Weights of a small masked image model.
Training: soap at rate 0.004, 8200 steps, batches of 256.
Data: trained on aerial photos of the United States (SatlasPretrain), 101725 training examples, 20.6 epochs.
Rows from block 6, named by matrix and row number. Each number is 500 + 25 x the weight over its row's rms, rounded and kept within 0 to 999. All counts start at 0. Numbers have three digits each. After the name is the row's rms in percent of the matrix's.
# b10: branch 1 pointwise conv (model.blocks.6.b1.0.weight, 48x192x1x1), inputs 0-63
b10.0 096:461500500554479521547503491448525530500545527565544500492500504500553448449505544508485500500529476500500500440514499463500548473489500500480538450484500533493527500467534493474497465442470500
b10.1 162:492485479489500533542477539500497510506460519526499397451531500473470489520488500469500500500553496486466467593488436453520504444485505515491495500500481517484500500487477514489492494506500500
b10.2 077:518500500502512500484496530504506500510500491500513528477500500450500509500435540500542439509500559455500515479505500511500480466504500447454556500500535500542533521493513488481492500533500500
b10.3 101:429513514524500555500500519474475459500484536500531500514545512470539462478491553531483500485540526480498490455500497469523500500503502521496557528536515486542500500499473500471500500500500542
b10.4 074:500545505481493500492530500500500482434480450504500500500507479500513500535542500500500522472500530493500503559434500471500500500558500500471500487496571488482493500520525500488500513500479554
b10.5 112:525523553500500500500499498505427526472562500522539598536500492544567492516599436503480467524500558509522471442510486523516460515466502500464508474500500478492497475500516500497536572510463465
b10.6 137:528470518473480515500500496481500500496437529480506410516514531498544448563442478483567500511487514552513560527488524500490570500459504466446493485502523500527500500500500511483492508527500480
b10.7 064:493500493500500475472531500486500513500500463457500452529500469490500500500481549512501500500500460500444548489516496469484500500586500519500479500478506500500500500500500485484500548500527500
b10.8 084:560500470500500500567498510476531542508462511500513457523437512518500485565464488450500508490448500533500420514500502525463518500469454500520540500500539463457476425482500500473536532504486509
b10.9 085:500526532500505452500500500480500512500479500501509492500529445494500458513518567550449510473500537500516500500500500500500524500500494550549500472464513500509486499463500445500480491511460525
b10.10 080:539479469490468500500565497500500500543504494515471486482491493515448493564500489490513504478460500472537567539535514527447462476465476444500534491493500435500548487500527521493484561500442467
b10.11 075:434500526500493465512500527454515550500476500497526475542518506500537500500555471516476500483523565557506548475484527436500519500500500535500500511520500537500500450501556500465500500500500554
b10.12 096:532528500490507464513526457482448472519550500531470450525500522515499504476511584533500500484489500481456570458500500498492507527518532491466492467486527500465475500501431514477500500509505538
b10.13 093:500498520500524478517462461455564489494531504543500481444536471498500504500525500525484529500500559522500484467500458423548500493505508502500496505492500500579491477532499481503461500500501515
b10.14 122:500489490497550461465512491509570500467545506541500495500512495530534496543466500534449529500500464500565507488500441450500473524500491553567511499543525460500518496471483521500501543513541436
b10.15 107:566594506500573498551447524483531546500524488500499485495491530521500574531500532451500500500512534543436454500500525501473441502499505500500466481461531465539566536457485474482500512505500528
b10.16 112:500510473521500480503423489491655500500558437473517500500460500496482537475428487492551500471444492500523500536518490503500500510551465465544477479550511500529500522500509500499538508511492489
b10.17 104:478486478492494556487454492500490505503500478500511538490500501589531453527457500496500476461500500500522500523496543491500480539526485472500494473505541512506500480462465482508487522491529495
b10.18 092:500550535515500543511500500472458485488494480462497500500480500488522500477500529516482488569559500496479487500523498513538500496500538541572505500496468563524485495500525535514535500460486459
b10.19 066:549556483500509477500532534402544493456484479500500458500547468500500538499524496492500522500482540529494487499469516429508500500504514512440526482500517500461500495459473501492505500516500500
b10.20 063:500500497500469500500500533519429509489500506542500500522471505500473451532534490500500522481431445480524500528551501480500500516531482472500561489524500495483461450492542500500537456500500510
b10.21 128:484500480509501480504500444500384500468510482475508484503464498498448500448514457517456556572437549438495548454464506570467498500490500528500478484500498521541543503477500488500511500482500499
b10.22 100:460483485540500500484440500525544501525512520504500475482485466500448551441500532500491466500554469461466477473499500500489503441500506556479524487484525533500477510524495500502495500502506475
b10.23 111:492516503519461505528514449525460485500507502530469500501506446490501433512539533533564551473500490497517542465558495500487454528536500484504539498527501500493500484500497504475498529491467499
b10.24 136:482500503524494477569550543472452500515500492546544440498525486474500552500522505500414450449507531488536472498497498509509503500500500500579528500483499500500487500508500519498480503469530497
b10.25 066:570557500521528457528520500500484492499535500500472463465499505463549514500484576500489536454500506520492500506497500500578479524507483500531489500485477461500495500500517500500551500501493500
b10.26 100:490460500513561500530548477514477522500389500436516403518492572542518416500500454476556472540487430505485561485500476500500537519430491500500499489500500501500500503499533500534471500474500510
b10.27 092:513548516500495504536544493477500500487473493458498460512567520490528457456529500495533500527465467526500516438495507533520533500500500506500500500512537500482515500480467500461500500554496493
b10.28 115:465440480514522482504499469484462479450526465500524376509492486541524515517500509544379509547521593500466512545454523527480500500500508481477480516492500464530502523495496487501493500500495450
b10.29 137:454500500534468476526504443532500509489511507517535413480526461467457475500544439531529499500469438500500500500480510500515494496500480474448482499486500492498517491500506511509500550517487491
b10.30 116:487525500512505487507532536500487482477535468500524524500469543488500466520500551508519483471500544468500498543534545528500524500502527492501528500503516506516500500457454495500522500500459500
b10.31 073:513496500500493500500470500568500495500500539465500514500442500504426581498487500505500479468500529471491467586541568544474485505500500506564498500513500534500472500517503498471500500515531500
b10.32 099:511525500553500513566484500533538496500500500503530475537500521485479457500530444453533494438517596488492464546451534574480500473505474448440518500558495466500500528500487493494496515500514554
b10.33 133:500513498511500465536509496544511554481571522479491516500481495529490487476534471500540492538523444509500462452500500518431515501468498524440500506507509424500500492495479500501499488525504500
b10.34 084:482500500478428500479467500487500515500500500526567491500488500500515500455455539469486486465535522505493486504552530500503517494429462500500482489480500488500500500500500500513484512506423564
b10.35 054:496500486500463519500500500603502533500444494500500499478467512515500500516486500500513503514431475471526434522500503557526449520491488539545554500455507472512500500500500513474500488500500463
b10.36 081:501513500500531502485500500517547520516458500527493500495500450431485518475543453514500500464500474500460500496467545441500426507500495500475511496500551500457485483498526500490500496500449502
b10.37 113:507536499532545469561541500500588500440500477487520537500466526516530499500554476515581520503485537488476525500559518522500478502500500498519458537553500487512500504500500500485447500535503514
b10.38 081:532566521550570470500500434472500482541500489500466500496538473452508536500500555543482505457500522530500500500541507572528500523500529500471500480455500498508472467500549485487522528506535538
b10.39 122:476536500503478488519527479556554523500500476507500477520515462481494447461560485509510500500479469470438508465539520500497500500461500463505500500454489542531504493493487512522500515488518488
b10.40 075:500525500473538500519481491464445474500500467457500533489482590499526500522500547500500536500507500500459500500500448487541500522500494548500478500539500500506483521534500488500479504487464499
b10.41 115:500443502520481510490437481477475500538534518531446468424491549559487490530540557567500507539502448531500514483500471500541500508500526515472512517526500500527499510463502516492500552500500500
b10.42 113:482484480500526500502530487541543500500463500500500505527489488501500456501507481500500522503517530448547498533500447486507453500522500501581500500500451564480500500483452513516499456500504500
b10.43 105:537503501493523543518478500479509518477503555515511452521477539559500500485463548485493514485500500526500485500533434500506467500450480496553500474500520537500478452520500511513534536534478520
b10.44 081:500500528500500527505523468482500458493500470500496548500500522442500486553500500502517500488534500528486500525494523489515426499500500500534462503500500470540539492512500518521500469473481500
b10.45 070:500500540523494500518500524430560497480500509511500461554540464483496500500441542500527496487517549500500470500452470466500500500533500475459500485464439500533500495517509500525500557500500465
b10.46 057:540500500473475540500485480526500494560458530506500520500469500473481523492441535463498500500419500492507522497529495562534500470524500500548524497489474529488495474500500456473457506500524500
b10.47 104:500573500500491511536535485430442454500500485500482489477500534500451510480547560500478500500479500500500500541515500516529500499517500500500500500497558550516524524491487500483500500500461500