{
  "train_examples": 101725,
  "color_jitter": 0.1,
  "hidden_act": "prelu",
  "init": "kaiming_normal",
  "optimizer": "soap",
  "beta2": 0.99,
  "precondition_frequency": 20,
  "max_grad_norm": 3.0,
  "ema_decay": 0.999,
  "batch_size": 256,
  "epochs": 20.6,
  "weight_decay": 0.1
}
Rows from block 7, named by matrix and row number. Rows with one number belong to one channel. Each number is 128 + 32 x the weight over the matrix's rms, rounded and kept within 0 to 255. All counts start at 0. Numbers have three digits each.
# r30: branch 2 reduce pointwise conv (model.blocks.7.r3.0.weight, 48x192x1x1), inputs 96-191
# b30: branch 2 3x3 conv (model.blocks.7.b3.0.weight, 72x48x3x3, transposed), outputs 12-23, a 3x3 kernel for each
r30.0:082128157128160085083105133124106119128187146169161124198128120102180128129146107096117187128128067179128128128121122119146116129084120128128169083127190116090133110084128128128069129095105189130128102193128117148112131114182172103128128170075199112128128070216150128128141189091214128077
r30.1:121118128123143136075068128103067100126184128141102137240128144154106128142118110128104158075128128110128155076131128128138184128128128074151140103141170066107145135115067185128056145128128110118060128128128160147119128155096078157128169128128128118114202082128128079072223128128094066142
r30.2:173182106117128163172128128129077202128129128167110168004166155087128073152080156126140152105083162111128128138080123156124161165111128128114123128128109128086128131128165233103121114128152128111111097065070063128128110128128128179100108139154181146138080058170128117163207128083164128189
r30.3:173137078153108144118128183128161128128024128229148110132122109100128108169073086094128163113215128092109148036100085152179201185143128094139087122130160128128175065128150150123128113128128128128101169092128172134162128116128128128128120128075170124165104095153190093128147128170181128128
r30.4:131175170128091119106128111186128149185179128128170128195156145063128064075106111128147185128087169076086178229179083146128164128128126153128102168187221128085173128151116128192128104128128132143162128128128192170070092197128128147095186140118199149104166158128138117128141153055159161128
r30.5:101128098108079060128128241149128125100128128145128128067107101097093204185128129125128062156176095136106047142177100128128159162141162104150200128171119128128116140146199149079097088128128211107128108128099137114166150161150187077106128080135141128128195175128163123089135128137099151089
r30.6:104155072164196128149111116128111133141128107079114145105168187092146091102124108102115178128098128128102135132091128143208128128128058128101135145103212187081201128084146101134161111096128113183128081145145128128128159181062128153128128128100182128130157097150056113128081204088128103115
r30.7:203103131091128172128116163123062100100202128128128147155116118128106128063119101121120128088115128088128163171091215153146155128130124077123128128130128173069174138128128147204105128162154128128107073181122136166125128128204128128133123113128167128126133081157128149195196099161146148168
r30.8:128091128116073128101086128155065121092128106128141106125119138128128128128218166136173113161119128156128128176222099116128134128132163088128184094117083128172089099159164168121128067067128145089128128128147157152155128063155133128084128128168128147142128137138192069138128098128178136142
r30.9:128128116128082210128128128128128088107168128174108082102158090095114128128128159204128100128207128147137106081122109084078092074129128155165012076128132128150093128146083128129181148135128138128079121100052073084141128100082139146128067145128082164128171128069165128066122128168050128161
r30.10:145171178128174128128120128114099169126255174057172110126147089118149133128128094139120128124090062085111105111154117128162093141128131098128173128115141101059128123128168131133095090120154123121092121110095090166156128199128217059128099122128130110174131128102147192182098147128102128145
r30.11:128192130123128128128134128117148127098116128128140086145128128128128128099128128099129178128098150128102144128101168127149151143128129128141146113144150128128128118128156146080088137065128086128095121150136128132128128193177128075169169103095128128128128128176128156150128085088087081128
r30.12:128184062173128089072097220123137128236128128103097172140066136128128139144128151128103127128094128112128128169093094154121098142128105137126167105128180081110181209128110128132151163163159150122188090128128148137105128080049156128102085098102128132097109160187128122156186152113128128128
r30.13:103128103116089157094124175085072113128151128122140128134128192112149087165192125093140128105167128153089128176101081163107169159128076111164110119128128108051128188142109128112029128161128187146128128101103115106124128093128120166127087128122128128112128039112072092128164148084128057075
r30.14:096183128128179186128208120100108185152134198128114190128128148128143107074128128099106148128133143052055128128087117192160120172128136155128151087128133091134139091126188197128071109128103099195127060111048104128099149128109090067128095122171128141112128085128128197211130128103154128142
r30.15:146128071128128153137155130148148118128085095128128160128128147128101128156101107123098128130131156167099170128124158128128128171155128128145103169161128054094165158152124164128128128133128179089152145128104151128153101146186170150128128142147128128094082128128146128153124144134139128187
r30.16:121085128128128098119097156085093125139204152155114158128128128121107147128117093136167128091128128128094086096101235128175115067089128128140154118117148185128132108128117128128102128098063100141098070171164062088128147073128135138169110067133131138104137128128124041156128154147128156128
r30.17:128089063131128128219188163128116083128107136126128087152172122172071090126128127077098130128128128145081130127128108118128128120100130128128128149167193128128136156128170109104174121153128128165145118128128141128108128097128128123128139084132196090107135156148169128125128153141106135156
r30.18:115090215073128115076128073128131128128194147097128128128128102128172185195128157142078128105094114148144128136128058112105106128128128097128132119123128176155128126081118122078169128128097170128128136097150133128128161128128184060128128152152109169138128196128128156128078098158126128168
r30.19:128101128128176171128125128128152126128196117062128093124128148049124128106069071072147154128104171059128103128128117130128186131148123134211138135204128128154209123154203165118128153064128128129134092116128144174107118097175144128170144128167175079102128128170128097114128226128206128128
r30.20:120128163128193108128134110180128128128128128118128128167128128128198089099154104127092144100128152106070119108160129139154124071064089128074175128177128128154162070129162127104107123128104135135128128184149128059082116125102155045128128128128128107090148130177127090171164111174050128177
r30.21:128128209133134117141128126184128121128161133128128198128088131119082208154107128130128114091090143128069087065058231172194128131127150129072067178108128202065128079082084128180142172114128128140128128185233118139175130161128128143112079078117088102099128082128170169181107142128102100080
r30.22:206128035098128128174128108114169136075128115098093128079116088113128147128128136120106128128128128100118113128116139128061155154166171126105110155159144128120106093128147165128131194087128128128128128054065100166045128128058094188110176166214166180169097147128103143141156128162134128097
r30.23:192119064175128137143067128128128128077095069128143128100060157128166128132104122114128128128149147128128121103128131147128128131113161139127129140141135128085145128128128128132128128105128123109086087090128128165139128128197128072188087094147128128054133102163102128128128109110128131150
r30.24:128127137164128147167183145128115145152128128206128128128147129128128134149122153128151128128128128161100128085124178128128097128100076160128120128114128144128150121147136095145080157141075143128181094198128133128164165132128140128117128114091128167160177154137096128186128128128128097128
r30.25:118089155084192128128114106135181116099128185138128128117128074117123128093102162128113153092094122128154158080105130113128128053086128143095160094102095156088097116128064117150128135134141101128128089128128059185145128128128128128128128105116065106105082090129083171074128040119128075140
r30.26:112091128128054184111168128128151128128177124083128128128128162140118078106102093154175128165143113128158108128138137088086165158128150120191064112128102093192128140184128163074046182149149162139090167107062120144128128079128084085129143128128087118153137098142167147093114128159116128100
r30.27:152128218091172118148119150128079181130159174128128126180136128107174129150147128195103158076124145100065148123059135191164128081089061130046130168128152173131171191100091101120105137128115111128164128068111128050137128128128167116120109099113150111114152161144128128128128136129125177128
r30.28:128078122128105112106142093130110128087023111128102128128134098164128128142125147128055122128128128128128073128128130101133161148128128152172165105114128131168082150128152145118152128085078128128103128128128166182125136128128128128128128154104128128079103128166128128128145120128111140146
r30.29:128192172128109128166128108121181128074120112150133166179187084134128110128117128171129133113165114142128090101155121120129128128151137144128178128128128084128157181143136125099095112193128128119128108164128169128178124128123131064109113064079070128164164181112164128175128128149136128140
r30.30:128128120124118189113128111128109128108113066131121141088106151095218167164128131128094189125197128163089089128108128113123220128128128128186128108128162170117094128128109115128151158128128110133128129128149180177111230128128120193123089128096085071040136032136158063145171134142070139075
r30.31:092073128128092148139140110128128128164180110128128128134112172171128128132128128089139128147108124170089173112128148128169128165159174061128128112128122116128136092165143154088128128095115145116128123126160165144128128128128128086128087128129121128128180185153079128160083158118128128069
r30.32:209128167163128144101128076128099110142128113128128128000128128158166159169128158128043096125133128128128128128195098122128149122128100123093194104059140147044104164071178186128164128114112128128180128096128073094128128107128138174132128094125192176148146128128161131187153099145136093128
r30.33:102160139128093128128109067142188096147173128099111128102109065124065138128128128115146128128190115188121128128181133128142122128128128128177128098088102133114097157128138136128250171195139163105126128102115082170151187161128128140128128099151083176115140128128187175141128128107128128128
r30.34:128144128128177159132155057180184128094104128128128120080090085096162182128151129141128164093169224124094128079083181109071168128089128116128128128179070128128155128146156128128070149105128078102118124087128104100128164178197106058128128146166128128158128104179128093142135184128136108142
r30.35:128145066155123163054116128127184206175146128129109068128101147040149135134108128190128165083211193082094167061070160125106128091088112096077063217085148074112128182128103058154036165121072108133222102116145150118120065128128101166078128015078167128128154205188090078128178128083128119128
r30.36:118150096149120136126132089128128077100118196146128082221119180111150128089123116128094151081110103167151098139128115113085119045128140148128113129121128128163093147111076122137128096128128128195096157123128128072123203093088083128178092127098128167061090128128128166178060065100133106225
r30.37:102075128122128085128128165128112096112150100128128096128216195117128094141162083077128128133255128128255084095152090125108123169128101118096146148139189093157199110089124179068066108190128172139136171128195131079112128109079248174128158124124139089245140095128120128085128108140097218128
r30.38:172055174112122168128132025128128137143146141095128114128174117128202109128107096102152195147128173171128140135107166106128153145172128083174128126189128128182150088128147162128128063052128113099105140168128158141190142080125154074119145150128128128111155128187110122138128139128128118084
r30.39:081128061158055080178101150086078128128128092139128128128050143128128152128128078125100128126139163092095170165128085128091149128145128110128128128083180120147135116170125128128151144102144128149128092128128171129099087128101154128128144128054100128128155160157128175093197176123212126064
r30.40:151181128128153128111128120174070128177128184152119074128159128121128128128128128107146102123172149157128061207113128077112103128128128128080058189121148185127128144102128096127128128127137128128182128128128135100104128128128128207134063116161128146185220178090111128068113095191128167128
r30.41:150137128104128128107115128128128147115119128200128098128150146131139050193128178103101116081120128148128128132128090172136110128102044128051167147115128128060159199084128103128101128141097145194192118120163091128153104128069069201128142128108098127128128128163128126093165128128069128128
r30.42:176128166128128080143128146128210118128165093128152147176128128128175128152165178128078081146176133122128100048114128101128085128162167128101128126128128128128101156128128117128154128156098122074128103128128128098123128099132128113049117128109094128115128147134193091170106075137128078164
r30.43:141124114128129128128129128111118128128140118151098157172057105130146128111116138140150163128128128116141147182137141136152098128158126082102185135137122206148099170128105186128128129128128128128167212112128128125128128070128128128137129128195119176128122184073108103128152114178157128163
r30.44:099128128079128075198116160120161128144139050097185064147033128128052084070128116128128128155199103084128199149128185157090128131128152128127133128153128086106220089210163096128152128128128128137165112178174128169128142127128128128128114108123128128144128128183128166127181128083123159192
r30.45:169084128128128104080128133141123138121128128128128092156128089040192115050255097192219116134006105164091135255113169128137085093093061128191178128043118255094197133107099071128128149128128255158124135128136128128115128114128159172169156128128206168148113108213128077159128108152149146140
r30.46:144088180113128077128133161128136133128109138088179128128255128118105040082090099149128097138102128128149128128151128143128152128128181128112128128149149128091128101104128128153128083124128095128115049128101128099119146123117139115128109152128152122103114079128168128207128181175137115083
r30.47:148090128122048183144128154080098128077128137120124162128128160128128079101128095128128126115217143144169128132128053084071168144128151145197113110128108061191174092167135165128059099156128171073084128074067154128128128000113174057128106156145121135128194128128192147102182151117138112155
b30.0:128128111128250128128184126142128128083141157128071128128143125118089120106128128128144128128173128128057155128125116100137128128090114161176077128128079145128150150118165178160135169128128132147128174096128131172128128146128130182128115128111161128159111128128077075128128136090055050128182128092127078128097040124150128182
b30.1:128096128161166231128128131129154128083169128128146165123087132087128124124131128213174128128087161079074165181148128092178122112128128084084114126154081079055115128128128173184128157128104128128128106255128068128153128057128128113175128174163128128121128104113080083117137073128128165128128154088128105128128108128128128128
b30.2:128103206115153136109093130128105154125162133128128123137137128161128145149134128111128103128195127188113128128120165138101128188107128154167128135128106135135165088165161072202149058128109113154103244141128088094127127128126077120139115128071106147128087146149158152086069093179128069105128128152128152128128218134089097155
b30.3:109118128109015170128068141143128136204000128151090128105122115128255151133174128153115131107119128108117100079128105163231108098128128150113080101128150081047078098116128080098128128109141090172128171128095128106188128190095127128128128128170114128110128113133163194128128155164162255241098086047091107110135128167147158163
b30.4:136117142128115176163106179128165142137062138142144132123168128128157128112128167128132098195128185095111128145133128128139054061161105128175144128128128128154151116128140112051128058140156147110128128129155131128122163136128190149128175082082099128163129073180128131128125217128120125128061128139143090127080139116128107149
b30.5:149077128137161105115174139147128128097171111128128128147128170176028091131102146160186164189128100123121081122076132129074153134070087152121151084162128111089151128128148106160128122143107167128103137078140128128079128118128137128089109206107128130128101145128128128074128128128116184064135125112126128128136125171128128142
b30.6:128072132087158135128146052110123120128160115106128128140128113134118128128119128128099107128129081143156182095051117131128047128185128110054134170093168130141113155128128144143080120128149128147081195145164128080104128118098121128086103150138128159121153128128096147128130175148065164128126092056154147128175214222128037119
b30.7:100125118128179128093128128128126132128081128137128155125085147134179128133128098114089128255189131128090128128073108096154128177128128164128128223155101116152057142139128118128171106146154081128128128117123186215041102128111165128187169026122137140118177128183128149157127110101134197099147128086128128130129126075128128096
b30.8:103155120101128128127201070145138128125060109143120128158131128111197128121142133150128128099218109140135094108083128102128073128137133128128128128069181156126128128137128128117140128178148161129146098093128128084121085128112163097128107128177129111174163128128115054097103154128128182241155127095110088128133017148128128125
b30.9:184128094128126126162093128084128130148169087128128129128128090125043167120189082150091121151126096128128118132120128149219128089196128111122148105128145145074128157119111128128128095153133128156094090128091073103100102128128094052095135133076107072128128119087128128136145168109128128131127128088154166128128171128081067137
b30.10:128128149082128130166156048109122140076128128107128147128094149112128150128154094128109128128128128082092078123133039133080147128108128147138128113149123159128128112189135128137158190128127100182156131107153094059069128111128128128128143088124115128090128171128107086128199141069117128063156068136120127128128074133180190125
b30.11:176128088167228128128118130167071128151128058195128143094161102120128128128148107140128128128076112134128110146146142150128163090065096161128128128109179093088128121128128128128082128128128158128146187140094074050128128102111093128099170129117082143128088108090152142128128128115153177128099123128128163128116188128100124121
b30.12:046206105133128187126116128123128102199128128105178084128161170128128125128163101126100129128127169086079128101128128132105097153111113198142128085175088128116081174128128147106137128141113163162128176128123149090134095140101079128173101157128087119130126184139117193081129164128161128150115128167128165128129168128140135128
b30.13:128130119098030143128099207128128163128100128128135128121127150128220129134128112115141084128081205129131153128094116175058109098191106077124086128118128149169166168128087145086128120100128180165147179024172089153128128076127148128161128128102153170090148128128127129128099109128128149117128144047128157128090168092128094128
b30.14:080128128128121128128104144129110088166103083128092128128133090100114128128126132131171144136109128128128116128114138115128135098176141137163175107093129093205116151118128128128133120072149159111171092232095136119128188128128170173067128124095128128128091128128143139135128083128128128133128095107123128105128158128096160135
b30.15:178128110135036128140160061058194128146128120143128128145128127155200138159161152128121120134224128128128128141100117138133128168139127127128128183116182128144067155128152140093193098128130175132128128132113144081133128149145142027127128172107128117128128128085132155128128128111128163070107072177128128128180124108128115154
b30.16:159128128086222108078083127128104162159101128128154128128097081112128128128128123077137163128097110092183164136103127136104089103085128185124099128105115107179109128117076128125114234128126162093128075230160166151110227116139128109060168098128133124138165128105081136128179087108108128127180102135134078079165128128128160121
b30.17:094137134159108128128138128076137128083128108140181128128120128138087076142155126105128129103128081150066106152128117084108127147128128128125139128128128185128104128079128128096154176128124150140134188085128148071129128128138128046128128111122100128126127090134076128082090128129047041128128128128093065123144156164156128128
b30.18:140128164080166079132147128103121142128065076203176128128084157151167128128128101155163086128165128128119095128125116149183095133067115173128128074085096129128101136093128192093080067138134205128128125128096128028093128128173128128128149061072128102128128055080157085128128131164175122098128109152128097091161075167136128128
b30.19:104128146128161132151075128147173128152044128128128107153128152163144128134128091116128128178175128100165128130114143137128128208224128158128121070128075132129111116151116128136168086110111128128128100077122128148179163163128128156128111118148128084132107102131180128167177122158128051128090090128130183128133102128114142128
b30.20:144128106128103086128178128157141106137075124078128092146128171075128149150103164128126161128148128093108128120200128139150175103059050128128136128133090105120072128128104102128105202118119094127128118090083129128159139185141176126161199128128116102146128087073128128084128135171155130128116128023120186109128091102128227084
b30.21:150128128128198122123133140128065099168127103135128095128128171165069135128120125093128128132127128147080147149114128128156128161128171128128112165172128137128167141128124134111104099187156156071100085143170135128095114075107065080111117078128125128107147046128128128118178083128151156127115044145156122159111069158184128128
b30.22:128128077028077128128178157082128162070060116118149128128068110179114080128099127128102059069123147202148134153142128148128129134149128076103094123180119123091128140128083131147124118128128128110128145189128093136128143123149128128128130104128181128121128095105137147133108109103128195031128158128144114091155247128111110119
b30.23:128128128063023155128166128184078138112175128107132100124179135212128128094128107128128168148162128115097101091128123195128074120166112132128128128128137171128165128139116129128128095161134098070160205141028128151135171198135128128131128128111115089130128204191128065128123094094097128196168133067092128128090128128128142128
b30.24:174130128121128193118128105128144135128105106119152128140113155116128126134128125117177139128128060137138128141152172073166128128088128137126160128037128146128139156128149116106128174116111173061128086243161125128107165139109078155144192128128137128128126093127127146128128098128183228128169086176128112128112128113131156128
b30.25:126132188128050128128210144105120128184091128176128176157157128136063128128140125128128083104107134128099074167079128114171128192254144143128155177175179101103094125144081138028128128144154116092167072056128128108128071117196111119128174137098120139120128128064135138112128190153116128182092128128128137128135156162158156167
b30.26:123159112095128149112128128132128073133077125129128169115172128105236085125100140151079153096155128128202128140082128113073090207234128111128129181143135128121124094128111128136124113128160128181173128074082152008154091153113128128120109171156132120161134135129128133099128178118068040100128104150157090079108087119146133128
b30.27:122128148128169102174172122130100128128128128139118128132136123107128074132111114146078128128121191120136112101166166117165128128075115125090158128136108170170128113128128102128128128149160118059151127210106140128128128189128128085152158128100128128100128153122133066128128071177128128115061110103128069190092006076153205174
b30.28:155128061128128037128109128129118160128039179131061128130158128151128132128129128133111114105059145128140128128160112128193159114088131148128171121128128085097131093101147170105128132155143162149096110128099088128128126154131160187128143165128146128100160095064127128153127128128128128128140128128129150161106096101187135128
b30.29:053161124123067194100128171162111167153110128128084146128128128128138128144127144125200118115198128128117131128128113170116071152168101180065143083115070191091128128158127193096114128140190188085128086118134128128170101197121128081143128167151163122170115128213128128145080128059134093128128177128090141128128090136136122113
b30.30:155163089128071128128128151142155163114164089128157128106128122177152128088127121204129098128187128146128077100128133128161211086122128102083128128136063081128160092128149152128128109128128063182128052089124199120142133106101108104128128125149139128067161095128128191131128185136122014128085128118091128128100082107048109096
b30.31:128165146200130135131147143137131118128191128128128128141152127128042162141177149128146128084145130128115128127071125128093128195181142122142128128102104188128128128101163112196167108128128174128145090058102136194128158128110109128066128150128128128142085147159128166136128197128128128128128105128102196128068160128128128131
b30.32:128107128172128119069128128128128128128186179128118096099141128147128079147128128106128129128128132192127158120145180169152128128117111147167105128168128110111076136128128167128111188128108170160128185110134100074091098099130118076157162157128128129103128136077127103128104176177128022052134128128138166152103102115134133173
b30.33:128132110128126128138128128096154167128128175094072128128148128136128125128128139158036160115255076087192121118208160165128146116065128128199165137059090130156142128128060121140128128125146091158115153039108173121093134141128138128063128153102137150106128128128128128069104114154088081150169091179199128063096133070144128125
b30.34:128039108128069081128165120134089098170128147084128128131122113101062113128072129173109125074083067122084128128229182128209165128128128165128181128070081128128128121153121111132159128207110128110152077174147118144107128128119131128128128132151136088128124156114156104086126128128182069128168214133118153138128128128093128137
b30.35:135159099128217128128169162128083099128124128123145128098128128138128142128128128122128116128035166093171097159209076077150180121128074128189116146128133136096114128049110159146086128134119128143124128197128161128128117160128097105117080128125136077122143128128145128106081134124128176199099109128111179090127128148117064114
b30.36:136166128152144146202096095128096135128159128128073122102168133116155128128128129100082138081128128058186167145128128136108104128127128186128138157128128156088179128128120201128124128128159168136090192128095099055128099071144128225132084140116128128143128179123077107098109131120128131145169099120128120128135126128123128133
b30.37:161107128155099124106079128173089128128086088134128128124165128102128133128133125128106125128128183128135105148090109171055128128100169089098063118128107140118128099162148118128107128139128141163128128058130091190111128091128105036128098151103128137140128194114137092084152145128074128154107076135181113174058084080176128195
b30.38:128098128146149113154111128128119128137156128128155111128148102128128147144164130063106143123209117169191128111145185128128116122156147112128071128128138128128128138133128148215128113069160103120128143054163157128094112080156120212137128205144115128083125181117137176128120120091081105128124089128152130170105052128128137096
b30.39:161141101118099083128128074128145129100202099151123100128109137097000128144128128123128146128043139141117094128192127118096132120131075141128128152064161123121113113139128128176102128177143152148126131128070128077149096128058167127067152128167128104128128239173128128124102128143102156170128151146128128128159157151153143069
b30.40:048188097128117232128128086212128131128087128055103122199113125117000128145168166128213203125106099128144128075082128201128062142200128170202116109101076110128108128137189105103128128159163128130131085141150127129136107128128167128128128079128049172053101190128128132079143090128190112128085127128104137128051128128128119124
b30.41:128171128136155082156092128100168144128100128128089115133123098136115099128093128136129103164059122095157076122141123128195195109046133128137162075128128104138130128116138131128098128163103115106128097128128155070129128192128160138152131124128128151122123128128202126069124111141105126038070172185128148128169113104128118154
b30.42:128043128173097149091166142128128128104128128128171128155089154116231128167130086128128112154128128087086076099128128128051112145128159180128068120128128128140128128151135159150159128128158118072158124075169128080100094087128138128129135128091131128128152178159128194080128128125151108128128160123120128128113163127128128128
b30.43:160109107128103156114120128120128178181128114155128142079105084111068082108108128104168128128104128190128106134095128128085074128163112098128098100132128128128087139152212112054128057110128145143128128202128174117171142128128107116128128128177155128128128128195128120095128196128113185165119126128128177181136167113141174187
b30.44:114086123119216100115172117128128128128148113128128147128126128128180181103128126128195109143129164100128141128179128152128131128124144170168134128128173128128128128140161128128146116097099128198128095128128128143128128073162078134128128123174155128122055128182142093128131236194154154128110087184143128175149164100113128149
b30.45:128242147128128073179228153133110128114128128197158128124128128112128128132113128144168128114085130210024168128098100138085123080061150094033153093128128128128100128108145165128129172128128123087128098168117128093166131156128106128128128128175174165128084128068091053100128128128176031128120187136083128150123149147149090151
b30.46:122119178086038160161173111078128113108155190124159089090128078155128128119128128144096155189105114062121112128128066214128118063072134067096133126183158131128128128201146130080131128153154128128128128055119107128041119089141180061118128128041128092131153128161111128128095186117062174128095128128108113124130128094192184127
b30.47:157128128142128255124087128124129128128116128116128107110131119128174128106151088109086122108109128084181128096110128105120137081131128128128112159128106145128135144128115134128110114095123128025125150255176131214119203170128144128107108031128148172128126109128126128128128128128133200114120128120128061130103114090128193163